config.yaml
encoder_arch: "convnext"
model: "image captioner"
dataset: "photos with spoken descriptions (Open Images, Localized Narratives)"
train_examples: 101725
image_size: 64
crop_scale_min: 0.5
horizontal_flip: true
translate: 0.12
tokenizer: "word"
vocab_size: 4585
encoder_isotropic: false
encoder_norm: "rmsnorm"
encoder_activation: "gelu_tanh"
encoder_mlp_ratio: 2
encoder_inner_norm: true
encoder_drop_path: 0.15
encoder_patch_size: [4, 4]
encoder_conv_stem: true
encoder_depths: [2, 3, 3]
encoder_widths: [96, 192, 384]
encoder_kernel_size: 7
fusion: "cross_attention"
label_smoothing: 0.1
decoder_width: 128
decoder_layers: 8
decoder_norm: "rmsnorm"
decoder_norm_position: "sandwich"
decoder_activation: "star_relu"
decoder_mlp_ratio: 4
decoder_head_dim: 32
decoder_fused_qkv: false
decoder_bias: "all"
decoder_qk_norm: false
decoder_layer_scale_init: 0.01
decoder_parallel_block: false
decoder_inner_norm: false
decoder_positions: "rope"
decoder_cross_attention_every: 1
decoder_tie_embeddings: false
init: "torch_default"
residual_init: "zero_last"
optimizer: "normuon"
muon_scale: "original"
learning_rate: 0.027
momentum: 0.9
nesterov: true
orthogonalizer: "newton_schulz_5"
adamw_lr_other_params: 0.0007
max_grad_norm: 1.0
max_steps: 5600
batch_size: 64
epochs: 3.5
lr_schedule: "linear"
final_lr_fraction: 0.05
warmup_steps: 160
weight_decay: 0.07
adamw_weight_decay_other_params: 0.05
Rows from block 5 of the text decoder of a small image captioner, named by matrix and row number. Rows with one number belong to one neuron. Each number is 500 + 40 x the weight over its row's rms, rounded and kept within 0 to 999. All counts start at 0. Numbers have three digits each.
After each neuron's rows are labels from the 100 texts, of 14976, where the neuron reaches its highest value: "fires on" is the input token at the peak. Only what is clearly more common there than usual is listed. The data: photos with spoken descriptions (Open Images, Localized Narratives). In brackets: how many of the 100.
# fc1: MLP up (decoder.blocks.5.mlp.fc1.weight, 512x128), inputs 0-63
# fc2: MLP down (decoder.blocks.5.mlp.fc2.weight, 128x512, transposed), outputs 0-63

fc1.492:453495481579477494473521559495493477518461533552497518573435524477484532478548480459536501549494543470472487500514546614516451547485469465526546513493500527497556433530479517492569463456443555
fc2.492:530469567527531433525453429469474514538512501486449557471520483465396493508517488490533571468545460468480481533539473498462557489509514528530539555531427512588470513458502461479473478544509513
fires on: "can" (30); "clouds" (17); "i" (13)

fc1.218:500555420494475563569514450466528532455455468513471500453489516550503552472473535501482453492437563588530528549539500557511528497465523525514497459542480491564507445502467516520463407569546522
fc2.218:486458482540548567467494548428548473481453505555478448486502438543504541457518523481492466502482522562522529468526502572529565550438456503416444467528474491530505565453552589504446487572515472
fires on: "can" (100)

fc1.46:531450410481522489523462564522500519477469484559456470479505430482511566478503540522480479446482539575430504478597525498506459500475544533498542517560561513496493498474454513567464496460533529
fc2.46:505489534547508512487467516556523506486445489471461457535513480438457513556445517551431516503489473556480478519529517461536490522438561575539456432504562496525439491535527496546458556435451462
fires on: "might" (39); "to" (36); "may" (9); "fancy" (7)

fc1.425:511531452487464535456543471532513509490507544476436549475467498518521507509442547477487395558436496520462455580452513470483444464443535495600439476534454417494460460542476481558560568531495479
fc2.425:543479464548424495419508544545490497448477515504466557535424493545511479529454566487534491554527546547458472555504514465440500512524525519569513548444456495500453478543468494519566575485549454
fires on: "white" (22); "green" (17); "yellow" (12); "black" (12)

fc1.160:557493516477544478590551477513507398552432475513486396532494507546422490518525509474567426493495520415563512497534524497452520476499494488478422497539481441521461472478491555438635511547497500
fc2.160:531544506485519421550484433558500481530501499457514514508614437455432469473488492456493489510526465440538451465485412493540485482470493501554536482481434498494468450520555452546497498477417503
fires on: "left" (24); "either" (22); "the" (22); "right" (18)

fc1.159:526527556473458502404520479485546444540457472507485473535446459511460472509540487505498478560458413468515519442460535509528521503553488518478469457507534530509489437487538538531500457568529413
fc2.159:506506572550484462462468448556542563493473481475449524529530512503562501468418505538533507528534517471453508567441499456470548500476445540580455525561498483533469446494475533491462463530593588
fires on: "," (25); "we" (17)

fc1.98:437540534432410471521468525424477493450518514553485429478528520503583522440463515467500443513477557459478516530485483500447548536486538485472501536462477483496549560521466491438418528501527549
fc2.98:445574456440484511447528472494465554435482549553511484487482482476528565478532514472501472472508612512565491497501497468546553561582486514472534534450482485452538534462539469478501482443476508
fires on: "see" (100)

fc1.19:570493505533478523510483555539540530482499474462562431449457497552514536450541445522528505456601570564475454532526502453533563450409508451479456489511580585498514450499483539504499472477512572
fc2.19:520437436507505510537480498579451462493505501495566498463429493452494485519499481494448415623446525384441492496527552476491569487517516482479490471486510497508534441528528519501539500471548464
fires on: "also" (100)

fc1.496:507500434490462532524567509497505480506487520597463482506513541470509542485466454512504531495445549537459569502477549481519500451444433535460470468589520502471560535578468554532497511508563523
fc2.496:497519434482535522569508493467454507566497528499458497459565475537449479556536484508460457467493504519639517506477498413507481491510471554502480516450501515494493513575512472442419534524501522
fires on: "see" (33); "with" (21); "and" (20); "in" (14)

fc1.472:518568531482508468484584458429531479534511489487580483513476520484465551475490545472455505493452508487500484577540526462538497488436546499448518461499491432481478504529436542470488498432523495
fc2.472:546463541495507533599446511550504552521497521387473499418515489520498416448471518550464490479485572410468453454504537505543556469416484526515598468485530457554554520513530553516444532487492474
fires on: "see" (56); "," (37)

fc1.346:524492447538509503543532541498555521540511509475399574528556582471568492636519473572489553456535558517455490493426491505483575522507452550473534479514491531496508505494547473506502539507491501
fc2.346:514406477489558484443530461488526513447506473457548474492508522488529465506494538504568453561542538452525402482464510508486509518501543498533446530547448528558471520499503450542614491571551500
fires on: "that" (51); "beside" (33); "we" (8)

fc1.481:433519445492484455487523505494526450467490499477494520525493609528518546511514508552534454481496524420529518559527430506492509584535498516476537511475467388422617467572476550534477481475466498
fc2.481:420514468569413475477447508567479487522518506450525513430422508481532550454553536437440574468463474507513427479552518507507512436518439469504490489485477526462485470404518606524527510448556539
fires on: "and" (79); "." (19)

fc1.217:508554510535467545533470505533518529522570538521531571522481482468581463469537525513511526483401464510491460488539542455530448557535445450484483508556510470502520540492518582491522490524556524
fc2.217:592533508516524485465482499525496500408515491589522536454457436546467566519503509461486449506492470470520454510527532451503506454520519453475477559461559541488512452478588440536529491518516502
fires on: "the" (50); "are" (29); "see" (14); "some" (7)

fc1.417:524514491507456514499533448487586461510479490459449450496524433508483467445494504494480487404492535470478475461420452498459443456507458482518497492505573567526456446494524530486445449457422529
fc2.417:533502410475560549520474569533510474522536543472564552474446500502467528469506535499471447525524477484509555516484572521476477413505435481468455498477484495527527489560499522448526590474479514
fires on: "also" (34); "is" (26); "be" (19); "are" (10)

fc1.475:460434572471512542496539404517466514416442457524538500444495486491497534520490562557529479519493462538488455531485557530543405519537481518484509394546540573522544402507478526422541442487433534
fc2.475:590466463465512564431547508412485467522509477491457524471399510537487542480539458562499455431566518527546588447519490515545446528594511474540502470510471516474504430493480454554526500505501557
fires on: "person" (52); "animal" (10); "human" (8)

fc1.507:500538459515465533502480459518512491450499492462462525412514483440501458450630461498433421496501460482558465466465481527483475463508526480490484527510527486531573505511526498540484529506395531
fc2.507:502536498567488498512510449460457472520518562489481487502519470452457510530525494510533449474480512506502507477508527531507538522514558484591524503472601482513486581542510443488465499510489449
fires on: "is" (100)

fc1.109:460557498518472496523478556538467515539505538507480544509467514481516556516566496434532455526454523461415462535498519541480533479496523551533554530450419494503596424475455489496464586443471462
fc2.109:513552514546569517545469458597518501363461491495541422523594482521539539492505474568530543581463497540510473483579516456505526450491533456545486460549462572487545464469536445517497513436413502
fires on: "attached" (34)

fc1.77:576510538461509454473474521472535518463489472550519511393523477471511506558537532469544550554539549476504481521487502468538473503585522493499489506478551461435487512495498445590466490555498492
fc2.77:453446470424486468514576551510533541463505553540514476508488528529538445476465483473490507549514485469561429502370523511501548551475504520484532505413502526576473466516487454558497506504525420
fires on: "," (57); "." (22)

fc1.48:451542412517491489523532473506485494528462481474445478501588447504498460477474488470526494468554475481505535553546509451418504516452502587469433556552573540558571499454564517460488511465453548
fc2.48:515494531521515540466519508429484524494432462488482496455485483503506442509562485405586540468531477436556509457482469510545518513486565493493460571456593501509494475484537472585472523438457534
fires on: "their" (49); "who" (36); "his" (15)

fc1.3:499482613562525532488451505461491436528530465497456457552462546530505424491469451482484477513521486531474561495530503452480458522509511528369444531444544514466528568442573466577491491468504483
fc2.3:521508532531468538473509448512468507538597451500487478544556515537467465481483484475492472534521565534508510538495456551537469498541521528495531436438515524535585510459507520528559421533551504
fires on: "there" (68); "which" (20); "it" (12)

fc1.441:442484525511486477550526538509480389393520505460474479514491533496481482484595514503499486508513543464554519487475481561462450499611508514503549531501556481506527522524513513516551497534446468
fc2.441:441500472520497500570497495455466489462422509420514476503561494533465508475539469531507463472535458458492510407511498552515449498492577520593534583517589529466497467531494501495475488510549465
fires on: "an" (51); "is" (49)

fc1.306:569570545530465484531511543408379542562456464571434466456550501523526462503514431509518444476549487515469406442511457465445521540463507430479430507520451516503504602555516479512438527527536533
fc2.306:504475515468512424507509553474465525483484473459486491482546501460527515507403448492484545547516556487473544526466439532512552487560487476531564434452443481490421550474497519547528520483517480
fires on: "." (100)

fc1.278:504528497528471499523418504437501480551583532495547458522505580564552482533493443472486490541527511510479492476478489490548475428500475491487524479477442521465518543547412547496465466552506505
fc2.278:486530436516471549454488507408456501448525537514495606483477522462498506523526505497468471493515450508440478503509451481490480446435520540466529380533453512527492513418519510483529482488460464
fires on: "the" (87); "." (11)

fc1.203:490431453504526515487540531480470511399475466453575570508531418405572559525552500450553569530505569512455521490463469543528458511462503477468465485470572567463501456513506548517496481471524526
fc2.203:465501508399511529497437536565467504527454468461524537400526505566458443486536539414455553502528531468528473530518542562522527536505502545500537486479571511510471457549571464553438534512519504
fires on: "a" (74); "the" (17); "of" (7)

fc1.335:536613477507454466486512524577470502530466462560538522461512483498542484549526442575486569505462500546464442476441464504556517455527523499511440535505531507526509510522509506459501458430569468
fc2.335:545503482555510507482527509520434530466485505528549490454480585509483454489517473459464526499492458547440505473519531512539505463537472559523513476562455445437541456566463455480537538523529462
fires on: "is" (70); "are" (10)

fc1.323:480508563488453486525562431512463574487425514563528433460523505454531475536514464480557462535473545454488470506548522506419541516501557447541499485482491481511482520454588511558546442491506496
fc2.323:494456474407437486510551528464415499488509406520480490479538477437504565425517555524465464488516495539470521446463529484534454504553517526531503450497566441532479517541447512578537531545577523
fires on: "a" (38); "indoors" (28); "center" (12)

fc1.466:514566504431469451520493500520606529527435441532569490470562489524515518403492580483544437513430482494487518493508368481513464492473480505478539508471452474538527481502538543437534486519541486
fc2.466:427488450508514435520525516501490493490487487467423587546517515597465532497569515525537525476444517501455517499584400498473399570531508482494450464480499478406448504548476459434453494529496501
fires on: "." (93)

fc1.71:428486522495478469489521497505502471524443526537570507462536472520440547516570504546543477435443416543524503498455468455513523509492529482495535487527523453473448555511496571570492450508577449
fc2.71:543436492464494540547467464467467495462504542486521511497494500497508451462499513481493535577467483441499502568516474423465520475532438506530580493455506475524516437543397508504503455482473450
fires on: "building" (9); "car" (8); "microphone" (7)

fc1.172:560551521561506571501531465472531472545546428456461533499573551490433479452489462438540444530578534522479497477465505478504482500543523460484430571500576481506575500517456444502470442513522536
fc2.172:586504550518505583478523509485466488493503442511497494502483548471426550527482457487597488528562537485496497538518514539572485507575462512530490503478526543468546565486486473529488485455507380
fires on: "there" (100)

fc1.279:559411495491519561498517526392479494471451548552556473494461471494575517513516474434410530472506555467511505512506496487486541522406479505414501498590485548494476442523470568488493481464531508
fc2.279:543463461568429481498436540552502495470511527520538452523502399491420506455496550563473451531573440494459427462452451497545559512464508561480437549516428433499535474449509514516483473517437598
fires on: "a" (88)

fc1.464:440548536512465468453469502525564510515492508485492493465557444451473473442464487554522469483479586498443487465543407488548439472370529506504506493482449488559578504447562402498546553564499451
fc2.464:499520551575490504418505500546526526560485509480519482523478461421499462504468472566555489432545536507473457478509511495507453444514464564492510463575480534589547428493551464582528497561500521
fires on: "and" (86); "are" (13)

fc1.158:483507517497506527502532519393515484489436494580542518502434513583586529535497523461526485436508468478510509531543494433407442567515559486491427528472498455510485525496458449507473523513492526
fc2.158:481456470480450507425501563575507486552431565540516527481445537445469528449460586464430487475457497507450549481571518459421519480518508532539464521478525505520472458535525459530550407516500465
fires on: "see" (63); "is" (14); "of" (9); "and" (9)

fc1.190:502523463524514506497518558530465497512527515429532488572504467511520471524572500558582525488474462538490448441501506504489503455499554465457606472486576527497518489512444502441490520464472503
fc2.190:472535498529453464505398504538472469548584542444535497520437552476462532501566502459531500570518452540566496442467492525518468537447442541469510498470528494501484505488459488533459487486458490
fires on: "the" (35); "small" (35); "as" (26)

fc1.467:457477482498404524528514493431476511523528433519434508522513517534485469494489454454500509491449516535440484490513469492511514535488576549488525438567553495519498475474510488506489544552471511
fc2.467:476540520542487429462512508450533560485475429423486602521475511433464458509472487466534495462534515495494451529522523453496540502558506582483534451555503518512494489536482470462538532480498439
fires on: "left" (70); "right" (30)

fc1.84:469506502502517527474473521411502537509538510370525528384463477494471466442544520498546521428509525508490518497503558560474506595521570527440457534513451558529550502476498460505471588459490488
fc2.84:460503465510565567516525537465487452506579535529484555524495545606428495513501524462521467531443575447453440532547450482447552471568516510536529556556510572496548443546503508517476544490538528
fires on: "," (47)

fc1.177:427535440466560479452485476524483448475495478515476575474603552505509484436445478529515460468503533471524554481487481521455554448507549484465489378504481511524491538450489509585466543517487535
fc2.177:502546458486569590458540520494527554539429478513443453485478502490533477462484498515445617470526559463457596450523491480516526502465476511478525439458490497492476467519467491529560559441452491
fires on: "can" (26); "flower" (13); "smiling" (12)

fc1.314:502481529483417453527454457505516481487551544468532547488515453418525500508561487450487407446510504470477537533531512565482515508457588444556452490543383433478545496469507492534528489466541483
fc2.314:474485534505472520487557544458474542557592439474441519484515449488577430574483518492495528525519481558435505536494489535526546531527492553463494539549512563472480568493454497502446575509497581
fires on: "the" (90)

fc1.191:414588519460492460513588514501530488531517448424488499501580539407476530484506495512562546469510500512559559484544565492543563471489471482564515440504538474411455518486478547558464491464474491
fc2.191:520546471445539455539452547500417479512480534499553528573444527522482461495496520545504515474527519552471610439543532551538464539483537532489484552476467519441507457491462489481459523448488464
fires on: "see" (68); "some" (17)

fc1.336:494386615533511534479534511465549482476537518553442466537452525514554482469506479511507610533404507469523456533519549486500444580501432485440520512489467418509536526503505519488578518572490540
fc2.336:540487538518527480473438535493540434500482544545524512441537507531582458489478464578484499485546459471460526475539529459482479514535504495529519511429438506545505581420506553464525405526530544
fires on: "clicked" (88); "zoomed" (12)

fc1.257:506454460444478459549436545539463523479451497436547499530534614503533512470455577542509478466456492480509502530471421492568539518498441477464493468528504456403565443551521484468517433514477485
fc2.257:425413486458485495510549508504559536537435509529501535551517538493473575455521532485452449446458578472458442494499561459477532540499505469543516416483490450469490466505540543427538515537478537
fires on: "." (94)

fc1.302:446475521552451533550518519442596452523507471459523544524597434465455524484511509540574478532452512484541492545542442515499523435473521511536460513502542511459500489411529479422491561515497475
fc2.302:473508463517508481558461553433455543515534511457530512525530542497503440529551582501487542557544517501467458495477475475442473447554537511475448494453474579480486463492486444472473543452574463
fires on: "left" (44); "the" (26); "right" (16); "." (11)

fc1.87:439483532521510477490512534463472488579510442517479545429502544453443525585478487514557520499485529489474572457615519578471568469594445476523571484536479492484513490494463511500479510484557421
fc2.87:560444511477518536470517470467435541446552505506457517451504455531464493483484520429435471531442514453619501470495504545423533556522522526502404552455538545548520507528467496451483509486526484
fires on: "there" (28); "sky" (8)

fc1.284:532488537564457501553480484515499488486466500463460529457514538563512457528492532491495441481462553462469543474480531556513428483516469510490499526593469461451416507507602518532456538545524508
fc2.284:464490572446515576495508520533454471437452552469536482514506531539539484574506498539524496522506531440476489516474452440496504553574483559483478507490538512536445522471426527487400475501548488
fires on: "is" (100)

fc1.303:510497531480522461475517499507427538496456508491512526490481540511496482468528442504521524432482397507529501541481436486463512549525454571498410522479539524604592484444430447488502477523452406
fc2.303:497471469458565523498534521520467497466569499451516504525476507457487490529553592475506491413533518511481444566560504459473520544562408505545529440513420470510571543507463455505519504515433429
fires on: "attached" (58); "seems" (25)

fc1.505:461468519518532495480570494510510465428525419495493538504506436486523526524479584562531544514396502495469549484526521445495452453468557463457569488517458493539518599507519473543513515547481568
fc2.505:511577520486502509562457504523492498463441530465514537450484547515517437483483472541507510519549523501458543527514492507463516604543465510476516469509511480502429509573531544477441485461466524
fires on: "of" (43); "few" (26); "see" (11)

fc1.224:476556509496447569477534473501498497584576485445457466550518519565601489489475481524525538512513409496498466476453487547495462549560502509512500517487467518532546432576465511521476557513523549
fc2.224:464464541553504449523511509490496543557484479454521542563551545452475494522445464470520505528408545479558466541540517545506510490498516550519470453478406461564475458476452493540494535436476515
fires on: "guitar" (11); "brown" (11); "objects" (9)

fc1.450:497471564457490562478459565437481478473454479512498499455505444451541540450499486508476502481486567498507450528599477502507469457399454470467452486560522483601524518474450497527528541511452483
fc2.450:488485480470491468571539527498476487487403532452455511496496503475499486506475489473512521475506516476447510474511589507516459523535580490449508527500445431561478581388438447517547454481545495
fires on: "clicked" (55); "taken" (23); "and" (20)

fc1.432:484530554473540542482535487511532500521613546455487490482461570425534495434532527577501506469468548511484584547525507562436458501473520447475490527490439478465560469508513486511500496493490495
fc2.432:420479479541555476466451483533477499435566507454448457473519496497452490525477448476486522532418477486544481453558561507526503550515496471504465561490524602437479510494535441512521524488494574
fires on: "that" (59); "the" (21)

fc1.325:533521507520515490569532591495500434422543475498587496570494437463583528536523529536503515543464529418489484479493558504503576488532496578533527537537430529570550494524457497466499470517535478
fc2.325:492489570533456452440504536475482512515524566495501465495484496428418524558581521525502508469549548438492456523492520510524510585512466485522483506514462423509513532506504492484485499592496506
fires on: "of" (68); "in" (32)

fc1.93:513480492520482438478490518505584523420427506553449452432463537541466473516506507471497535504478523528480517468503514543507468523479451532486468547507470491441456574522471455476561544508524541
fc2.93:540475575384463488507489496444571530506496458515518583520568446445534509516514494460552515554595503493447598543428461497516526514460516537458494543451503580533505499537472485537486371448502500
fires on: "white" (11); "orange" (9); "black" (9); "fence" (8)

fc1.10:498541484453527551456540464508474536495516521489491433498458536551568509526557520520554441419556517521465543468521493463536563516437483444506423504449449461521536513480507544455432521505495544
fc2.10:469541534529477505551465580501556512547504493498592507552449489495506514503449517471535502517517501511467508494552435526517567544480476441434482538520535481560431488510502534532518492459463500
fires on: "can" (100)

fc1.57:488494451530447533440509515470449569511561468537473507547519516443485542523460507516497439424466530499481553490432476490478544440475491520479507483494510472471538480531572523513510526563468549
fc2.57:524446485462570510498523551554479605440441505524499496517517424511440498557499508504515465437504536426447407443500435535473515535518517521566529501522489514560488451454443482484470500502486532
fires on: "image" (85); "." (15)

fc1.322:503506559515448480445456496492534480494470439482531477484417522462495541508524548539473520405561516477477502512506495477446445568496464525464514513484537549474518424532453498560561556564508562
fc2.322:483481460488503526434493471508457515569479496520540526531492474493455465500440456517463419473398427462533460484481428547459529457557568437424493580518568474484494511472518637484448503589525492
fires on: "," (98)

fc1.186:539556520500532517493497492482422476443540464467471489506537485500516474448460501509538496453456508470458494513408488482498512477508488491485535477497470514485525417525481407519509530478501506
fc2.186:502497603461461505499483499442443475451470488441529465586572574498537511457504514523485517557455435458525479530435514520469554515468510476463454487534497456525430520541493480539517444504505402
fires on: "of" (45); "with" (33); "some" (9)

fc1.91:490494541546503510508484526436487488492489505534511506520543470523442592496457491532461452569516440462482476518500492520506444498449467510404490562523426467537569486456514569435487542530531529
fc2.91:497561567540462427478492480395504445518506442490541537533529517568452580530434525536490539539558475478486525512484542521479462415494555559473520511511485545504536525480454541451514579570573580
fires on: "name" (44); "number" (25); "made" (18)

fc1.61:604595545496429521460553525511450483504527464459530500499533589492506511522454459482538473520485534472495507573552508446532489500450531436475481469490571531493530561520517447503483449546481481
fc2.61:576474492552449582457553532488487493529490471548497436461462537502470504480490471491521557568477522533493569536574540552613460561464505509535525572504574504451523460499469429510485541544481511
fires on: "there" (95)

fc1.449:560540475500503507571549494376443512441502500509487551569486451477507484499497390497484481437512420467470477544506520454524473507480564484449490493447487525511545535496470468432548518581539534
fc2.449:473507462444508539496506415479504508496526521505499472555496483472441482593479530503495519528535452473557492527437530482529478539440498514440526486502553480507492556537452485490479489443483532
fires on: "see" (89); "," (10)

fc1.298:462480491481484490520482510494569521474519485511498494529588492456449493526476552534554473502521496467497424499432528459471468514441528524493521547524537454453545548500505490563479541466502489
fc2.298:505535444537489498500462511490523547417498473476533497496495481488461561373539554468520480412571495453575495499531519500532530504460557486527456617476481466468516568463527451498540445506467488
fires on: "white" (100)

fc1.480:485496460506443488502493505455479462511438523534517476463461557512517511542528517478470517591497423422495493591576471518534535460496473514532492478513517452525495481503440535468496426572460500
fc2.480:435498475452522496489456554487556506541500498525511486506578521537494486551562510525466444558524480523438521595579479496533511617433513505542464511550489486509466513463482582501502506580513441
fires on: "railway" (58); "plastic" (11)

fc1.309:518486488562532529520545509523475416478491492478427541477534581484529542559579416535498514548459527510474489512502476512449461551536511544531572539503539446499468476442448508428527474465537564
fc2.309:520506425526543471484510410497463502499513589500498469557529498478542481500425510452492453497472473564539433508490463450426485429451550487504576445528475511493474436488436434496505526480492470
fires on: "is" (65); "are" (10); "two" (7)

fc1.498:440505539497517401459501553526448534448428451484529542541488491496525509473512457526483579576493513441516582418486503489517473554526487461481555523482568424468461515561477442577473500542534504
fc2.498:505429493447585498553535514495463410515460543459497562484517465504504536563505559462415516484542465476579549574508484560491484475503462442591495505491491479554537464471528457515428497572499503
fires on: "of" (100)

fc1.219:495473577551489551497492461520510565526502541505538525501502522578510500551595479557459541472472517490563469495474459542512533549515451444472479514506494465427537542506527498538529459554473519
fc2.219:497466516577459444494471492483513502447561500488456456456490444524499501499509538485572555512517518489507465472486508455514523535515529485541538491531531517528505564413512530460548515453472479
fires on: "clicked" (47); "wearing" (25); "is" (15)

fc1.248:461436529557493448425487494493522504488570501513528507512478483481559465460459492487504477484506577443485511421495521509478509557500579506531442463559482468443532494450558438583517514515605404
fc2.248:575456468572531540487549526530420523539491507515420555469568450567550493538456507426540519508487516460464498505484567515393562495501544495468501528472468434529529464531489443522507510543480553
fires on: "a" (44); "." (35); "here" (13)

fc1.214:473495561514542591510512543561492506604507555517579457499509448465486453421466410477479495474440534519512484526506487487523432502482543511452529500519583535525577490503460485540421463514498448
fc2.214:487489531510451536432477507531531452519491475479531474461514511452488549451576496455462517492509445503466429428470500506530466481491509525406544518499463460551463448503488508581562505497493438
fires on: "also" (20)

fc1.286:428571500518481486495458486531603396522435514497549511591499550451491522490519507490496451525462465470487586514529505528531489550496547448496500497588485525450522481578474482507523534413438513
fc2.286:504530495475548505528450483573501463514493481502508488525487492462468490503441489504452511480633495516453516460513470484453529445528477490454503477423519518489619504496474502519467434566457544
fires on: "person" (39); "man" (36); "woman" (21)

fc1.264:522478483468519495481476494467540489523499531511469424469463477461488454513546509496528490497447477432429571445519548526485501462475461465452578443536475525424481480577428537496468514482508505
fc2.264:533472577533464476558459492474520550473486433472426533557477510422506494551529489466541509492502482479486521581571472457484501501506456552370513506533473422466499447479570511463466471526512539
fires on: "image" (68); "people" (8); "man" (7)

fc1.223:485485546455493527490528509471522428463474482476465453471524534548519535513560475461508534513495467424523488456513533509414500528584491517529501544476527463446452498471460529437571492490533449
fc2.223:531477447519493537579490501466457427472443509474526418523560479508493542461492497548503441536507382550501437407531476484467398489512553484537515594537519517487495420534491487461497446517516434
fires on: "an" (100)

fc1.255:398558462477532504557521433501494516502460518482497483465522468442413455542506495486468514517445492501477501523506560475557461496400485549481525546528455474466481483434565509536530477520507586
fc2.255:545469437515586545520453470536466515562489458500510494539492490512498474480518518526490516516503461568494492436509531470467440396491519487491513438510462482480509435552398524577585496406484523
fires on: "." (29); "those" (13); "these" (10)

fc1.244:512536481494502468474491489537585507469500490469526565465525504511495487530492531403485473463482460511520485452583490474533531459531466496544490498532508543524532542472495461501434530523516498
fc2.244:479500498476553484446498389478474564527469550530534584522467453532525490519594512459536496483461521458471506451517519492506568434525410539530534545509451448486517555525475491548488492468515576
fires on: "the" (64); "on" (25)

fc1.122:564575526565449523505455533571506506491483411539548500526562499549547479433509505556509501498483554493484476440504553513550559497521456519471466524508500484588578561516475474524513480438503498
fc2.122:526551435506470477540601575505441537449408444537538459508446567503483532522506463501450447480537486545487507519502468501550506542547490564547446472459523562473489523526481413467554500462408471
fires on: "a" (100)

fc1.143:545465537512558478532572516464514544538451512538420476503477516490475563531446530515572483616525512501452425491510529477440423473498459522587486544541557514507490468505500546577497521492489485
fc2.143:444461484491561386456515497541506477516476459484450521534499563520500539477533495548509519506538500488563417600512504542449488504533443541553503466525484482485452493530472508448631547501423434
fires on: "white" (51); "brown" (11); "green" (11); "black" (8)

fc1.123:460470507545468497584499559406518521478524481494533579504552561502512540437500526507458519498515460541451442519477490500524538467463495500447540569572527544538610468466480500505509542496501516
fc2.123:504530552567432447512558502496538479522458534446478587559500545483475524466514521479532477541507516540530497495512496537505460405430430573452439541512562594479532472498498508531555531478582559
fires on: "name" (66); "sign" (26)

fc1.23:449547491558474537510519494461559491515517484494469521498492455421475530488413515518533542535454481600458523484474483508384488497502517530538509501569541489508554506487520573519562521483504512
fc2.23:451499532428448497488475457504495525519512465534456504517514522490530466417489502525585453450505516534524450629451500505511536561491524452449485492524466521538531437501500444514427509559494486
fires on: "there" (37); "a" (28); "are" (8)

fc1.147:535494499496540469519538446436519447551439467581474469520494483515449474516548435526415547539529473426472481477565563487475528534582519559496496552450566500474511461500481518466453506581568475
fc2.147:481437476498522531507556454490520404517524572536499480537457525481406453492519495507521585509536514526460498497465526454470571542562501554490487509416511443507494525540488534524484460566526485
fires on: "see" (86); "and" (12)